{
  "arch": "dit",
  "model": "class-conditioned image diffusion model",
  "dataset": "retinal OCT scans (Kermany 2017)",
  "train_examples": 98430,
  "image_size": 48,
  "horizontal_flip": true,
  "conditioning": "class",
  "objective": "epsilon",
  "cond_dim": 256,
  "targets": ["finding"],
  "num_classes": 4,
  "cond_dropout": 0.1,
  "norm": "rmsnorm",
  "hidden_act": "quick_gelu",
  "mlp_ratio": 4,
  "head_dim": 16,
  "fused_qkv": true,
  "qk_norm": false,
  "inner_norm": false,
  "moe": "expert_choice",
  "num_experts": 4,
  "moe_every": 2,
  "expert_mlp_ratio": 0.25,
  "experts_per_token": 1,
  "shared_expert": false,
  "patch_size": [8, 8],
  "layers": 16,
  "width": 256,
  "positions": "learned",
  "optimizer": "adamw",
  "learning_rate": 0.0011,
  "beta1": 0.9,
  "beta2": 0.99,
  "eps": 1e-10,
  "max_grad_norm": 1.0,
  "max_steps": 25800,
  "batch_size": 128,
  "epochs": 33.6,
  "lr_schedule": "cosine",
  "final_lr_fraction": 0,
  "warmup_steps": 5160,
  "weight_decay": 0.1
}
Rows from block 11 of a small class-conditioned image diffusion model, named by matrix and row number. Rows with one number within an expert belong to one neuron, the router's apart. Each number is 128 + 32 x the weight over its row's rms, rounded and kept within 0 to 255. All counts start at 0. Numbers have three digits each.
Before each expert's rows are labels from the 100 images, of 14976 (inputs lightly noised), where the router gives the expert most weight on average: "top examples" is what is common among them. Only what is clearly more common there than usual is listed. The data: retinal OCT scans (Kermany 2017). In brackets: how many of the 100.
# router: router (model.blocks.11.mlp.router.weight, 4x256), inputs 128-255
# up: expert up (model.blocks.11.mlp.up, 4x64x256), inputs 128-255
# down: expert down (model.blocks.11.mlp.down, 4x256x64, transposed), outputs 128-255

# expert 2
top examples: finding: diabetic macular edema (71)
router.2:160128109098121116147137150127106161131118183159147112138135123105128102068107146132127179137181076108130082097164075148181093129138120138102134142165090104122153173162148159090184141143091149156069081127098158112117089172169135124255162142130112191095084153116083142127115091108100112121174161108089117115145126153119113139188115109162125074119124134142157151174104138197097130145130
up.0:115169126130137140136127128131142180113103140096071088163067092191085138109124119159123151109142101142142094130052109084137163150109163146163170091067115122145055124106177131166125113113182137089138127092136114091126142180088127127125145117114084148119161117116160099137124123190188150127125053110156174059137117174149155172048129158211113119170119137168075117109132091160093104124083
down.0:152067126126147098113138148079150150126173135115186072155194193155114128159109127137113117038150123120122150117071208088128105112136140154103061120165137109174073142118057093139125128124134099120061110073127103088122121161108132167160151137079172115136111146153163157111122122125092140178136102145099157152096094165131114149096135105082110136190137130138112065138160142118084111126051
up.1:083105050072115133127151119156109066132126086123154118093192173023100144100078159120095113119141137113135221064185136131148213137099141132155142115180153086172176169142105175129139114114146117137127130175099180126144163118117136126168082147148125141094163101137090147145124143120101151167135111083143095147100103092117129117215112112075121120122155122118137149132119149143137122126139
down.1:178117153176128140152138122131192065138116109111119137086081065033087109108083126111128183113155072098169076082163143152154044127150117120145117162077124078075195113155149130137149137151126156132156138153110185120132076119156083110106090114139118154145108144181101108131114146166141150063147096080113118094168171079153136126216143146182134143110096140088102142132141165086105122157127
up.2:092129115147094112137114118124118166122106111122057101103101099121122167073119102128100123109127134162139129126166121101165158163115164110131169116138139079129122155112172167128122112168174161105149105141095150120143108139115145105192151090135113169111124143071074123129138181133130140194139076174129124107144133074118235121119094151221146121159130104149085087111096124128110094115076
down.2:132120144121146121105096171137135127133155120125185100095176140121022097179114102133126119118114106172117138130166176117162109128167134118151053130156102072159116093118102172125154137092116075154114117118073181106128131085087127120184204146088120065137153158209092180119120167130095142119169086176126136127082112074151061132077149146053120075142127124150134102139150127108119096165057
up.3:154151144154116109155146090126126188130116164136161151183132129098102157105118113141136140103105140190097161119088139114152089185102172150145123137152104168143106125125147132138110112026063138116147136090130121121105141135124097099127116047137198123114197124125070092200193158172101118140152115104115156092182144133175072116115169115170097129059141152192149135103141112125119146146097
down.3:104114118118140150139113133121172187130111157181103146180127102113049106229117124121105151121137145167099090133100167125162165126141130161119116101096144180121121097117099113101139119210187140108102120100159143121136121129063119109116130189139051112097081094112083146090216189181148111105146126112104160128075134117087177149139081133083119160081062110209099101131109094119196132070060
up.4:173146102138152171144126134120114179088144109169138171113162182163108138129093131104136165116116124173084079097117114130140143141101176093140142095156143120138079173138162151087126122156136167125130102134138132148152073176133136137157125162109169189129123119147086063158099142128131146115165104189123097089182176151162188078107093081200118139206167125147117103153129123189115122157081
down.4:077084129087107117097139100127131159077197099171136162110131151163105116130105111119072150101113083159137162146147109117122118092159118119134130166130122111140085150158102124083130180111107108159110151098141138171149173121132125119110156113075084078116152099165099201078123184154112123127157108184121124150087054141086086098080138153046135099195094155153143055136116081105147153110046
up.5:087142070142138160140139120155096054158134106187178098128099146151108099119154153122073158094104116073145147163051115148201050154101111119123136111174128107136095156087106139190144132175124136139119166210111108082132117122141100146141106160106155106123122119144121151178182121112171106114056129061140137159126112049204098134136127098104094121137169121124149134136162134175154118146130
down.5:152107170124132135124131120117160077138121097203094076131159139166111157139138139123112139136136124096121100164061115117215203133167103121159105131087093123142099172107144110176147122062140107125137132200151110085138136144137081141111109088122130182121136139104129116090174142124082156113056127059118109135133184048063133135134095168124121155127113121132095164113066146157139079085108
up.6:132141131156151117128140166127074117102082098157112090142098131131102195133145091116159068133097126102188059147057132141133112184090129109109109145112153115086131127085142167100123099158119148102074147141150153101108132125115095141100056060166161140159221117135131150155121131115178092105114098050103117180169154140098155133181130083202141120105115147176176134144158181102148152071114
down.6:113108133112154173127101131159154115089085081157149077120177103153156079137166090136130161132127109101135217144048149177103148154150087131153151108132146111184146157110121155082140182075142099143163110153142103106103115123131093111084087200147118078105068122066131113133107150104091154057150049058145141090070126132163090176179127164079143130127151159163087105133121084089135055128149
up.7:077128132189154127159132079155111125190145137139119108106085131138078151110103124117163169128160089123121147105137114086099169154090151119143150103158098138155135080147104143146124145117139176043127160098098136119100065080157132040131125171149095114057153188065127074175156143163135160187135128075063104152171113131152162084176108152126126136096093137117088147074157110164144127141118
down.7:176108121120148145131117078128115165163146150163160080130166127132110140147124128150120074141127208085158106125155103103169144158199098125133160106090077145052099118216111142140136183138102078134137098098105141087190216156127150151128138131150166120055130091059118135137183117184153137117141143056119069128142131115126117069218152124120176156114106121134110126170129084148132159108171
up.8:070071115158113087127120192124114132147117191128135138176107110097111178148133098130133126143124131111106141139160097107135138148093115112095108089103166115167091125056128150142195132142114089133154089163111094121083138143155107102101111125133142164103123122087118137102092150102143128136115165102159087150116122120157142098078121168124079085165116180091173090108139192173136100152094
down.8:154181132106131072116139206115098126118078185086125121158122167094150116195147118142134075110105145096074140160148094157124136110168065172166134097145177148121120141098090169132000187141147145178134096169116130136165110114132151124095154128110127140148117084092167110130142151123150089096124144126092171164185118133128132100083147110161147020138131063084101119170111102150143132133151
up.9:122140062079138158146130154125110129133164081143151101145199199056110123150133110112149147126121136139099177098165133129153100139096148129122205065213191119146144158102085162158140130171143134102133145171119124142133204186144126142160100104180086126131136113173085128103098108127148139087158112084149089165113112063091133128200155149100098145161162133120122141118129124158134122159148
down.9:150120174195131104152117110110145105128116057128122101129072143083148172172138091115154180085118138116173068127152150107134155093176113126117064160047134131124171115080190144173100124091093146143128155147154130151143068090124110135115116159161176169187126103103076154175079145148127153093145103082111122093168169059168126151170091084151116090143126109118045189175148136126130115122120
up.10:107153120146147147167135120142120159143133105173129059161192147118108097139093186115104121109164113160151211089093138155109080134095134149126110112174172105114161126077108129116140125158104124120118155123118096152117170138147110163138153110135044071121095107155207139170207120103122104117128094142144102149159146133220169135156126110157106147176080119149140134165136114148153125132102
down.10:130116109129117107136120122125149153137113109157170062158050088123104191168102175123129162138202094163103058096089135163141148088118140157133144136079157096149144121126150122112129121087149107144153139107146091179127116107113117124110139128169206205083161168088200147088198153115127086165131087143119121122124117132068072141171126136111138148185171107120078184076093145146116108104100
up.11:039087093137140136168132097120122128162124087146135117155068122103101135175127117096113195108138108067152210136074138098130067133109134153130092099133141109200066119131154119180151089116085124142155123091144116064137095135114141160128093159166112146109128143122172107170168099151075126166161101044121098108138108207161117160154105174090134137134107156126113106063128107164156151162140
down.11:180118142097114152181147097103129118171110114140110094091182112109083149162127101144156086095084117075153064120095153103157129113155150134137130128130141122064083132174080117167103083143180113140126107109104112109109114159123131138143096085181139133095154117064159065093160123110169189172150114059086081141169121173096159100187112124166153074127149130124160123145135116149116156053195
up.12:110116137144092116196105159154176165149113163143132151170125138150122144037136116214145154115129140130123118140134112100143105135109122126187088147167064120181127169183122126115147170089117194118141117088106134094111054132147091148154147090164123163080151171137093064142183137134082160109144135042099130131184195142160118089168159095128113204080132121174155139057133119105130128137161
down.12:105143119077175157167133133148050183165091191168125097150142122124047111174100123155125108131161132106154100135136185077143164164146091133064147152086094167111140180129107161129111105183130074112152114096095174093118221134094108126164169170143105112086086128144106155117163137138131133104123142085124108105081131126094140098165108161125158100080117086176110123187116162087098178069116
up.13:112111127131131089100100079059076111132133107075134146128149113148116125094188117091045107156126119175144095169128199114129166135090144126141106067130113091109126162125136185145117102163164093061172136143111098111125139055184160071152125095154099103117129156062149158141108102137165134123097135176130115127153072110125166117096135130151190057127083181147181134179123097120178096066106
down.13:091143135151107112070109149122157116110170090080159143131114185153156112098126122135129165114108111177102188153115198152127090089178189127170115084158142096218142098104120133128156127087092184104074128155141116139134064099110123073193142134055117159135139101172132147147108153160095141106097102197128162119137106101171099169066117150087113090161146143110132121096141130139155085222093
up.14:146147145126136169131090163134145137159094037163133126141133231171090156177141149138125090130118168163097113081094119082134174155112175049116109132137103058143109134210070184149137068158146157094142099104125105157094129139096105146105072164099103157106157175135142157151129085120167112133099080180109088187176132135140092153154142088188114114073184139184112168166169172089128110113119
down.14:114075124145142099135166082126082149163167063133108092095154062142114087080142134158181153157115139135142138096071107136143129171207115068164167179106103091116116076158159130122164162089139097076075119095154103119134136143136120156136107113087146115110113182076110095107101088153128111142122079190206084092075095144100166139169127162105143182095092171124228137075118149112122127131110
up.15:078109084150122104135144104167106091169144082138121143094150158092098159068131082169116109116134120156125135153198101159120158145102131095155048127214101124180186116151051149153133098152186136105150083194105155133114081074110102152164114143150117119076148144111078130117095118160122162160164159103141102178097082068115172094156089123098156136084120093102097138104127113101162086103161
down.15:136170157105167127097134154151174103168104088165145155089099070090116085085127099143144135126134106163122111143215116170146107129167123108104191142051105110069201082139183162126152130122111147139177058209140183136141194141150133128153142112119103135104137138136081146140102118121130126095172137129142082085157161060160106075148146177149154152095104150074121173128127118124081165117173

# expert 1
top examples: finding: normal (96)
router.1:092092088142081140139090113132103086146106046107108169150124103136170139144134101189104080218118187148139170152111138127106159178111110151174123144130160171161105074095075110147106098138129143093164088133124106147140134093210145187083101128138136099093155152125166110146144194085178085108113086122140108143115098139134152088058150153101108180147092105110107169120142147083133117108058
up.0:074155164068094172104148131112137171133091153145143161182103106134070177152143165129107121127086104168139128130138094142179067155069162112119107093150092134108126134071108159201120095143122149098163111106150104102128117194096168166120099176144119151093110205083074150133139113181158161136184163125071086114151119134178143090158103181103146119128119164157158150080136135153121138117120
down.0:198061123110133149188113167168102199097080181106116108148125092144094079140125185071088143168096121136138107141104124075153137064131143144163138171142147094138097127136120079152098225093133140140141115110043099073156129157119132149172089125153121173132119089088095149155145176153102077165146102129101145091074091132085116106170049136145130189138153102167117104153102068106154138163143
up.1:109175152108102176117129070134113131142131168108186146141110117119075155124074179120093128151099125186138125083136105102169096115070144082095142074126077112131101108094100189143130135126090089095031132122100078089166099155115159172113111148111113131107101205110106134110111107151151159156148170102110102115159099101149153165151052183140123127130134130179109145141107137172084174094154
down.1:162060106097126124121075116158130164146110183089096117101091144133106122119140105069055148113082106135166127106138119105148104143131129151095133169115117119065120087114128114166087255166150133134087073159102115136078110126134133130140098105177114133094181134044174180149115150181143070114151163066102121145149111121108109153149129165084104167181146145171156110144140083111137116126151
up.2:071124132058024120133116061114078167168104137117162155198146152126074144150136101088097151157076104150166144127109108153192134153098104106127068148126100091131114142192135149179189154121121169138077124134121133091159087168116179144126162157136113144109111109159104163095132117144099145151191121102130071090118132126203152149139084152182073112131115146145118164096079119124081148124134
down.2:151162099148158175191121199156062112160134098110144141184117104123115106203187087152144086168067197109104110135111109167150103109101174120210167177095147141147146130118109107139135199130100109141164146140079135144183107134154100108193163070142147147122158142136125063151137151128105141135165125129131092172148154149062127074115145125109143148104116151146138075148086060147067166107120
up.3:119157129126095099136200193180113143130122152097166146142107125132064119125080133200112191128094046127091120124175078146143095121088139115101162155114110095150106113109095192147205093136122131129082076163037126103193118101130116099087083159120125114122111093131107102105104104142132155153170178120106064117152109115140161181148042179170113122103129179155116085166117110140107191094124
down.3:116175124124156187097192136093106150165101131121129101124109107146112114120105075131095154108116066092130137138147222120131136109065070128163122061121155126081130078138157082140111085128156127077114164152200124160042142033198089098146131138119126140113128086156117166135152111152097133171154138112191129146139111132147147149127155130103120124136142189140170181128118123153071193109116
up.4:122137091140145168197149145095236122163039157104187111158145108112079194116097114120115162133148088159158109115114123172173146197076160100098100129124094112157099105097131146131152084126112112125089107150146089106091108084117112177127082131134079129081146167122115055156121150169155150127108116080056127077163090124175133097140115120151064125114137174151114111123092135149184104104157
down.4:136136135132114201131151124133224120116132140090093139099106133154122123084078182108128171190171186142146154117113169104194126127151114106068126172103127148127120109152104045147209135126122153081120162096059115121152097122118136102235073115073160124069098065135134163120126141130137171053107147127157164128134143108132155136135107166163083139158145163091109102110118129166146152150113
up.5:105105106159121159203176127143134147163099148106169144172120079086069134138094120092103217145107098144167138087176133181101111149079177156122132087138135101134093172119113158120150108142121131135135100159066113125127097152067129128086130165183143128106091120138094117127100135162095200161157133075127092101173079117097124131109084185178125151100108139167174142192066070120132098082144
down.5:118183181130117120167212164135080119162094142147149089144155120106089154172076094148136152144147105117150125133136173128070121122158121146124106126130142141129140134147125072074214074138104131111147099220183200108202136133178076113222147144144135141117101121167110144117148155161134153105176124119118195125115175096120105100058187078130153121079136128074110146122151136194135171155109
up.6:104085157133158190097131104135086189161078146144126136150116039135084161079117140097121098133139068134127085111163114177142113137081122134129111129113101111178112084056142184198145148102115128126149095135157100103120138172116117131086113144150099168163130129140118159115146104187140123147153114083107122096102119158157128120165082134171150142135088221178186109107105086142118101141105
down.6:135178116156112075076157142148171161137180146137165125122118156155140103113152101196149109148155153121155137124186065120152131213089144112140114130172095121110147167077112095135109140147141118092108146159106097139106120097128126075143120125124140107166154164154117129110138147129162057111116154125118094168188146130146129139170139145100128063147152105127186170163174145142117131079096
up.7:079137133087163224178131139118114158173029136138126142146111087135075171137134095149094192138132101175174092088124122152163114157080149109066119158127134098155100162101115193151181138147125126117091116142053102099064124156131132156123083135142091155102131117149133094157080132117158152150121096059167126141113081100129148128153083154184032139090118154147171126164141158097116121115177
down.7:099183146151150213173160183111097040202178107128133060159155162119124143107102148154162148190183156113090162212140160145148146129099112136152138114174105101176133146109119077080133106094095140092200153110167080126173119133121115133160104136093154108150068074161135108154163136103165130125114092143127153116126158128150152150124136121146163117066102106087184118105140108107123134126102
up.8:115141111101104144117145066080130150189124136113154138188085076106064154155160158082088149127118094160094121106145134187159128166073106077145125101135126078108105133088078193136132116126147119128090110160133097092142098160124126160150131161159130132104096160128066133153105110172150167157139138080108112112177099143154159103153101137134170104125133108149143126101082158150142082119143
down.8:152072127111158142153138101182085185110129143073140121117138125106142088188129168087100164187146088130151134122155201120120099126103084150177109183163117070156106121132146066141128149153158125136121172154058099124165137169194126105145125116151102132148174139067091172113115159083131080168103151125116143126114090152143091157169091148104145156170134083143136133134152038141165053136135
up.9:118090148095093134139118096123147158195076130114163156144146114117072139179110132114149136165116064193162109112158105086206109167074083081119100037149081088140125068128084137186111115089098130161098162128120097111172129143116179148137087173114095149135091154150085132125129132138144110164140129120089088113132097109142147156137105151150154095119159168162115070135111177170167123139144
down.9:105096112126143176163131160185141113146138088101141143163121167127097124090163116053162190228154108090054132117148193149178112143153143094220143159119137094130106109087120054119100144101133124130128174124101087126193103069136139105191129108117145103163126052129129127126113183061128141157135116145168072114113116148110142156113074112104143182171114123137152133146124030094090131119123
up.10:105088109051099164126105156058187133208112130167156131172121117142081144099167096062086084152143057162171121103103129143182145162082078088125069148140142087163129132107116183140180108131167158120073111131148141124147122149128111094151120140115103139101163131114111125154111134117154151174143069140165115161129113088166144118092059153160103083093150099122169098130130131119043062143133
down.10:154146163155126115160151172096110142153130148156113129115081105133097100069167114097165107109107140156099129128066105116140100121138083093142163083126152120064099176100113141122093077096131105190178106109119129098017098047186124145066128140120161105116083114185150090101099113111108187176143068146127140062149140093080106100095129103098136124088144170128131097123115066164199152136126
up.11:116146070105092121119172093151141178169117162088154097197111157108084172131138149106087164167130092166152119099153116173139115164072100125148165129143116094093080107150079176108074104119122111153092150147176063104158090161115155156170120148150129113092085147113058100147105108197120180166130156078110112088145070162160151131155119148140106090125123114171185144131096146188138132124144
down.11:080076147097150183157131075158105161138118115089128078141140113088140108165152110115067172174167137111110113103156172168111132118091089179153062141133156065126120146126135066143127113122130114099151200132100123139138168137194123092165121122131075122143147118074081161116150143118138174177097139093159170156116092162156098157152044091125121116145136076149158138158203108168128098140152
up.12:074129145121077176122116119167069147123094173106192139212159138156066149141124088169089130110078106130107146144149110119182124113069179115109111072143069117146115166106124141171231148108124102114149090137162116096131122168107123114107120105095111131114108098115102085109128114185135149149151160088051103084127112135182175122137116130154078150086100140155110155106104095123115084120123
down.12:122121117071138122147157087127112164090093140101075128133113148170115180140142133136150134140135140143148061135155138115191135074151149146114158137086176152079086096135132139169187200121134158118136087104091156106155091101161148152231109124163161198123133107121149173155107141148138133185163123123138141141106120122089103113099073111130104125146184128114146076129132181066087189138175
up.13:140124164141154176140145141160168168150000150170124119150093044148072151091141073106133102185130068164217067125136101117149130175079137104113128189117139135135135130093108137130132132117100142125071121120113099116106138096120129150105107116130085156097148104201123118159109136136148178162120135069139114095096112125125115161129084151161090163087155182153105116136099115126088104133151
down.13:086077149145125072156126195113094127137189106155123106172148128095108130170137097170180093051133163150184130094132055157120140108137142113120135094119164130128113141178117125117057096115117127152162130135210089106204138009217091130146110135137140119131138126119117181138156181255113073114120123142112124116117118120099120133101136135174134154122127081082174108133139227153116189121130
up.14:098149108124243167143148139111122138152068135176161133164113136123088134112113134128088160143117101184165104108119103190103124132088110074139084131109116133160117128052117166145143123177132121131111111113089108115083095149116151130104088138157080091102155146106085116184103110123150166200126098124143103118202090137140093109132089180103084155080150150174172143134143111141083117094138
down.14:106144143179096180129165175137063119162126116186100142120114100148059152145111084107160114178126078143076121161129195184089106138107136089125132146097153168139167109111176047101151082085080136096162200068116126134144163179149123137185106152124141161106121133132132112117147117169084140115157058131139138110112159114130119128112091124219157125131135120129131127112096139102112196140109
up.15:101117137083121074133068127163080132135062147149169128199131118136079130134082137090100141147092107171133152112142174153179118155073151108149101110096109134138101122149118152119222172133132128109105152133146056114127131129125112186126126155107085109111100029151118150125102098147132132129130135115078084080162076121161120104116110137137067190120120124170120140155110169191083102117163
down.15:148137110178112047157132105092058113080143155114139165128142139126099119255142137132163083153138196152148137119156093142102153091118144162100119198086162185119161103152104096141189126132139113117188158106064151155199103180184173113160147133168152109106129212176179126108113140110138103112135084150121171113148151085117110133088101147154089122145124139123138123115139071121111190132151

# expert 3
top examples: finding: normal (80)
router.3:090147142166175189098173152136157151107126162169143084078132148126096146145115141102107116074082111151112118131129196117116145139125156125058124088103109134133117149080135123198101144138113114139167168146157145126136169129061145090089101150145132097178173074094097080156142104210155191193121093115177154103171101152131113137136117144124169135116153213114117088107177098116136122130140
up.0:050157181151120128116103172115158131094154093105148129124144155160075180111142180111143106178107159092046129112080144062087101124090117096207115142127103069172052072101155120157101212134116129094083152127172134121121145088160083132127125120142153164140128117181085093148127135150131131034134149103079113111165114155161120070156149082122111142118128123145165100135127070156186130089079
down.0:158131088152136159100132092096160141089141105130154152112125078154149100170179102139102093123124124107214110123111164090176109063170178121060145145133123085106099152113126189129092190144117128105081136127142145113106108075151140128135105128109129146131123071137121128103101152085093112165122150166093035100110112136073134135140090160095110138139072136136128060130119150142113094141164
up.1:108162109069111112152100130082132100136098151135113133145184092101108126093163091109104194135043126183130118108144154136177118161092180112129121162116141088116090124170103107131108112144114092161136085106113149136124094070141142160136119103136130112158121156114096118141106053115135110116128167051090095113132193078157157112113089094115092113077114123180176195171085109121197174096126
down.1:133127124160151128137096163043155103101168099110126120127083119117169163167177074069078117130087111124146108123108121134148114102098142131158115209162182102155132188162182119122104178127122158139171128110106117155157100188112137039092137120168144117154140080104130134134106096166138168103135131128195109142137091096123092133111157137128029139149118115145150136119151119156027055134144
up.2:123132103151123122200175168149153133119132143126160119149072137129086118052141175089206125178117157099099109130107109155133079160101163154162160115123089098122066184139102106073161109138180122154081180082198132126142085161124169092063126076181095113174126055174117141097181128086150127098106111102155152119116080128140116094114153100112023128105153061096175156128119104119161090097113
down.2:124113194196156147121163143132113120206142101132095130190128121152205138199140154117174125125123113082150154172133157145137140119114168138126119113127091131095141198147097179113184224122149119124122105071078197120082136073107094095064184139126104150188107148083082075184150194135140111186120101105100137168158075136107157119129155169129029121144133126108091194123153180140120067141113
up.3:132171089143140071150121100139113103193100164111145137181107142181111198077058146124154147090164139157120086145114093125155124164108155134176133096194106161134147123127182159113122096101098137056065112099056124087068124146150102106128123141097162114077144190078121101155108192083064137127084124112103156158109126147151093134154136133168148141124118151125127180110177137183057129099112
down.3:114087164114128124084168108132200109187138125121104130186146137176084084166072157119118187081182154139151159155136196135131152130194151139124119141072120153136155114105070145104061136140150105156140095102157119107035118139158157125116119137072076126156127171179122125149121194091144143124108120133072175094125188154101136114157111092127121140146136147082127102119097127161170151140121
up.4:089054047090148144206166097150159193142136127154136126152107166100098064097117153141119079125109032124155120168109128160169126159120161165138105107071111111175089174078061122170161180150138139047052142110185088104101084106095151125082112123160082109162133137122100136075167128153102120139151075108154092072148119137137134176123067140104113129131114085132102102085132148120088129134145
down.4:156176181135110119146126124167098147151114157170131074148137119099102190164088118165138145152078180106115125157145106103093134082129157149138119072170091162105122116109124146149128017036150119169041108106146126123116149134161138157106117083143144156156094083170113119149186159160105134142153083115168136169193147177111160126138181129164104102114146150099164107133152111108147111092160
up.5:057094171097096122153135099132117078125138103156188162120113123130087198128097147130105127151143150080133126165214087112137160139092115123169153139159075099145049139118151153166127129154182074116089135154133159178133169127148152128124123227122117184133084114112079137141063105128111139130065122124131160062122096065115083114114120095143103122101203141161151119138118087121102105157133
down.5:161189112180142149107106216137107092115100117166095139137148131120114093130109115136085094137159123103131140162181060144122108138082109136136117096136101135083113099147103062161148173131081150095116143146119133159112094110074144172077130062069134084153149155150100179127067133119159113180105126137106178157138102091116164154131149116142116123108096117161137162119112145171128104080119
up.6:093094117115114094109154099042120112114104164161120178196120157134109126080125164091078059167089092122122172098122110094139139197120147129095144131138157103108139128115094189135211135130098096086133059127142130138131122131092061100164162079150141134138098177106160159070130147107111164162132085148132120122148136171129174149103122123088092130138117167139062148087166141104105109120137
down.6:132136133150141068120159055118127100135129121102127171179141126161150137203082150133153117092121146085159099119091040126143136168105000129192121065097123136138102153160116156093143144100125084138162080140166178115132133168155141114200178137100121117127168160106179081139142188089145151192126120120134101134162142129141127095135117159166046160141134181118139149108163108100120113158076
up.7:129145147121156039131144133177126150135084153124147104119168132090114141108152136120068125122148201176079114129168097165135131085111109113193097138127114115134179135058123100129158079138111081070083123095079137125183148082117151130098054129134112059078088180191115087151125103169152173119145172097093108126175101132148162165126112122137102121127161196161117096191099151155101146114157
down.7:113097122141088108185079154154070122151177126163118092087080147111129135102166104183044153141134140173067137136164153156105115089178093092056140075153119161076169109072115130150147168124127135180071085106101130133158093105158143104115053121171114183090130142117109203100112124201098116073149131110148147106100117127123102131160127157116178148161104114153117128074116203099138090153126
up.8:088091134122106145249180092125157174158116114120194149148166090177093120089125134129067062128127080100161125168127114186150149147109128134172099092152122132193158131086113159132141134121165125086077101063158123115089147094107090076115085111157078133167101156146127142122153186150076142118161098084137131108121149067120167135154093138092097098115065089133139099070109144120064100145114
down.8:146149100130153127167124106163172142161082126098062123111073172189148123178086163151090142071114106112125097164120140191089136121103101132143155066100125119125171113093116156156130093113108104114141154073160123124101132114094120172118125121152169117179141128133118092109095123182163154127183124098138151136113121073153084125152126163157059091104194097159132155167105163140098071069100
up.9:093152180171133033139143084154186163158129157146125113119136119120101150107107104161144089149135156145104146083120102191193149129091125130150096160152129105125164183102143137128137088176129118117065118138036092122134109116088174143100042128106100105110081189130125112139084128059142138095117134112045090161173138102124172129138128179168167115145175098142137115093159142106070125145111
down.9:136064107101107082173144174000138124123142116148125136101137166146159131133152117102086148127162127133120126110159197163129104146212154080024129195109176149123142078079121089132030119135160117122154158139113091127129106105086134096097090131171134133080152098092120182096115149130111104117115108131074127100086112119145120134127127111115132144152119151105111097130097180086123159114135
up.10:090187156134124101194111148169171120120134157036130169174132105184102151137061167103180169122133166061090165124074119136139118103112125144198142125182050095144082121113146109139108122141159148136060161150123095141133079129103117123122074117139132173181117105157145112113145117148136164120104127143076105134128122125094116119153157114157198103127107196100218120060155149066138147154142
down.10:194118087130100130188153152146057117139098138090103147153144152176130104176053146140202123123143113083102124104141136110087173110175174166107085111089099131097078099127096127138091192100123097139112107189077101117122125133127102191116115105078117093150105133116150134178130164160111125160115087140161129149121181165157130125121091083135161067121156106104099108174116171058130144124106
up.11:132176168162178091165102107187107136114050133080136090137173147121131160116084135056133128157146172133097131122100187143155134138110103122193115158154070105155120110099159106130174116133097113132117105123127067141121131079101153066152035130104099135149111134212140068155117113150135162076125143142108130141162116105128132147122146120170169089130116194112189130128172128099104136114173
down.11:130086085084100186179140127217058122124157133124131126130105152131096114069111106233123090107139164171113128133124139154095115078182143133082131121111140136122118043048119124154091134140100143102088099149139107148129108159182120185123074109112137156063116137082119154074118118096090140198147111138100147111085124131140123137133129106105215149128122159111092092122117182068171142127100
up.12:111183128178128065098160068150156091157178075121046149136156086096099140122111150144055138157098119101114067134152092118143115150092110153127115159129133134191111113166137169124148104137151010070126101126119143147163134051129147108136101176130096140118157107166123130114102114110121112059193151145074102141103117068163102116058159092171114166087104109104103113147109160166075061100131
down.12:124119133088126183095116131101141124115100098120193129158138188101227121139109171154079120095113111146087163140139095132078176129101119154090116165146148128048113088164133088135083141153105155149183161136104116137121153191103094131142098079147171062160081174134124117111109148095131178127186161166113111110099128077134156124085143138099053121098167107125164109137137067132159116133142
up.13:134125114151125134118141152151143131116141148151150128131107145082086136127192132075161198089145027192149044149166097129194116140119131142088134119079111158122093131086116135128154131113138118115055147113166103147145092141099097160089132124128109131139171113150107167097129142124137168152119140145166089101140129103188095092103094130141120164118115136082159121151089152059122124117181
down.13:111108135147136142073139167146119159139161126178182154123157108080115116049173141112166095097147177197149193154113133111151145056102122125166166131129132148126140113113127137180121108189102149093113105124173124138070162086163051115130093106128119151125126095131126140170159088076126116101120122162119145142113142146126168108126160122114157124079156102082073126121165141105136117156114
up.14:116090124149112112144103096104148134109107148148115128109079162064098114112115151163140092117146074150148119069168092069109149183107147135090132143103187147073121142212110165145178114168139105114122204163065096133112055176141100086104128090176124190093079195099116145135188104073183130137149098152109089178098126136088126094081116170118087146097151057150116091137117089144157116119116
down.14:122130107106145155072166135090111137101170171173135148125190106089108171118109119081177124171153131135160130047080126066132105167186152098151133167152173130164077134188155152126171107124103143126144110166157071163068179121148095110135108152130162090167132182158123121110146121103124080186123139154088139098115124136202134131136110099182108127095141177105080119146142072197114121157121
up.15:053167130103158104119137088094123049155096130113085058108112101130113174101131148113115168107147126092109083102186098109132173180108170130160185137141110077099082110132110146156106109146154126090078134090088134134058094134166078099156099210124059107105106144097141139100053089091143140140130111129092085134078129136130189099164012204092096108159108160073114153120135110153096132057157
down.15:177115148170119138137128110160110064174208115132170089130109170118112094164124160129132148101132162097140151118149129112140081137136131132111063134096154059134103128155136115132114102129103107104145089104152121175130150078121166133183108034092153159160145162118139127205077108138131164190127121145103097106163130112149070089183230048154108202157139133051128129133126118129148149182109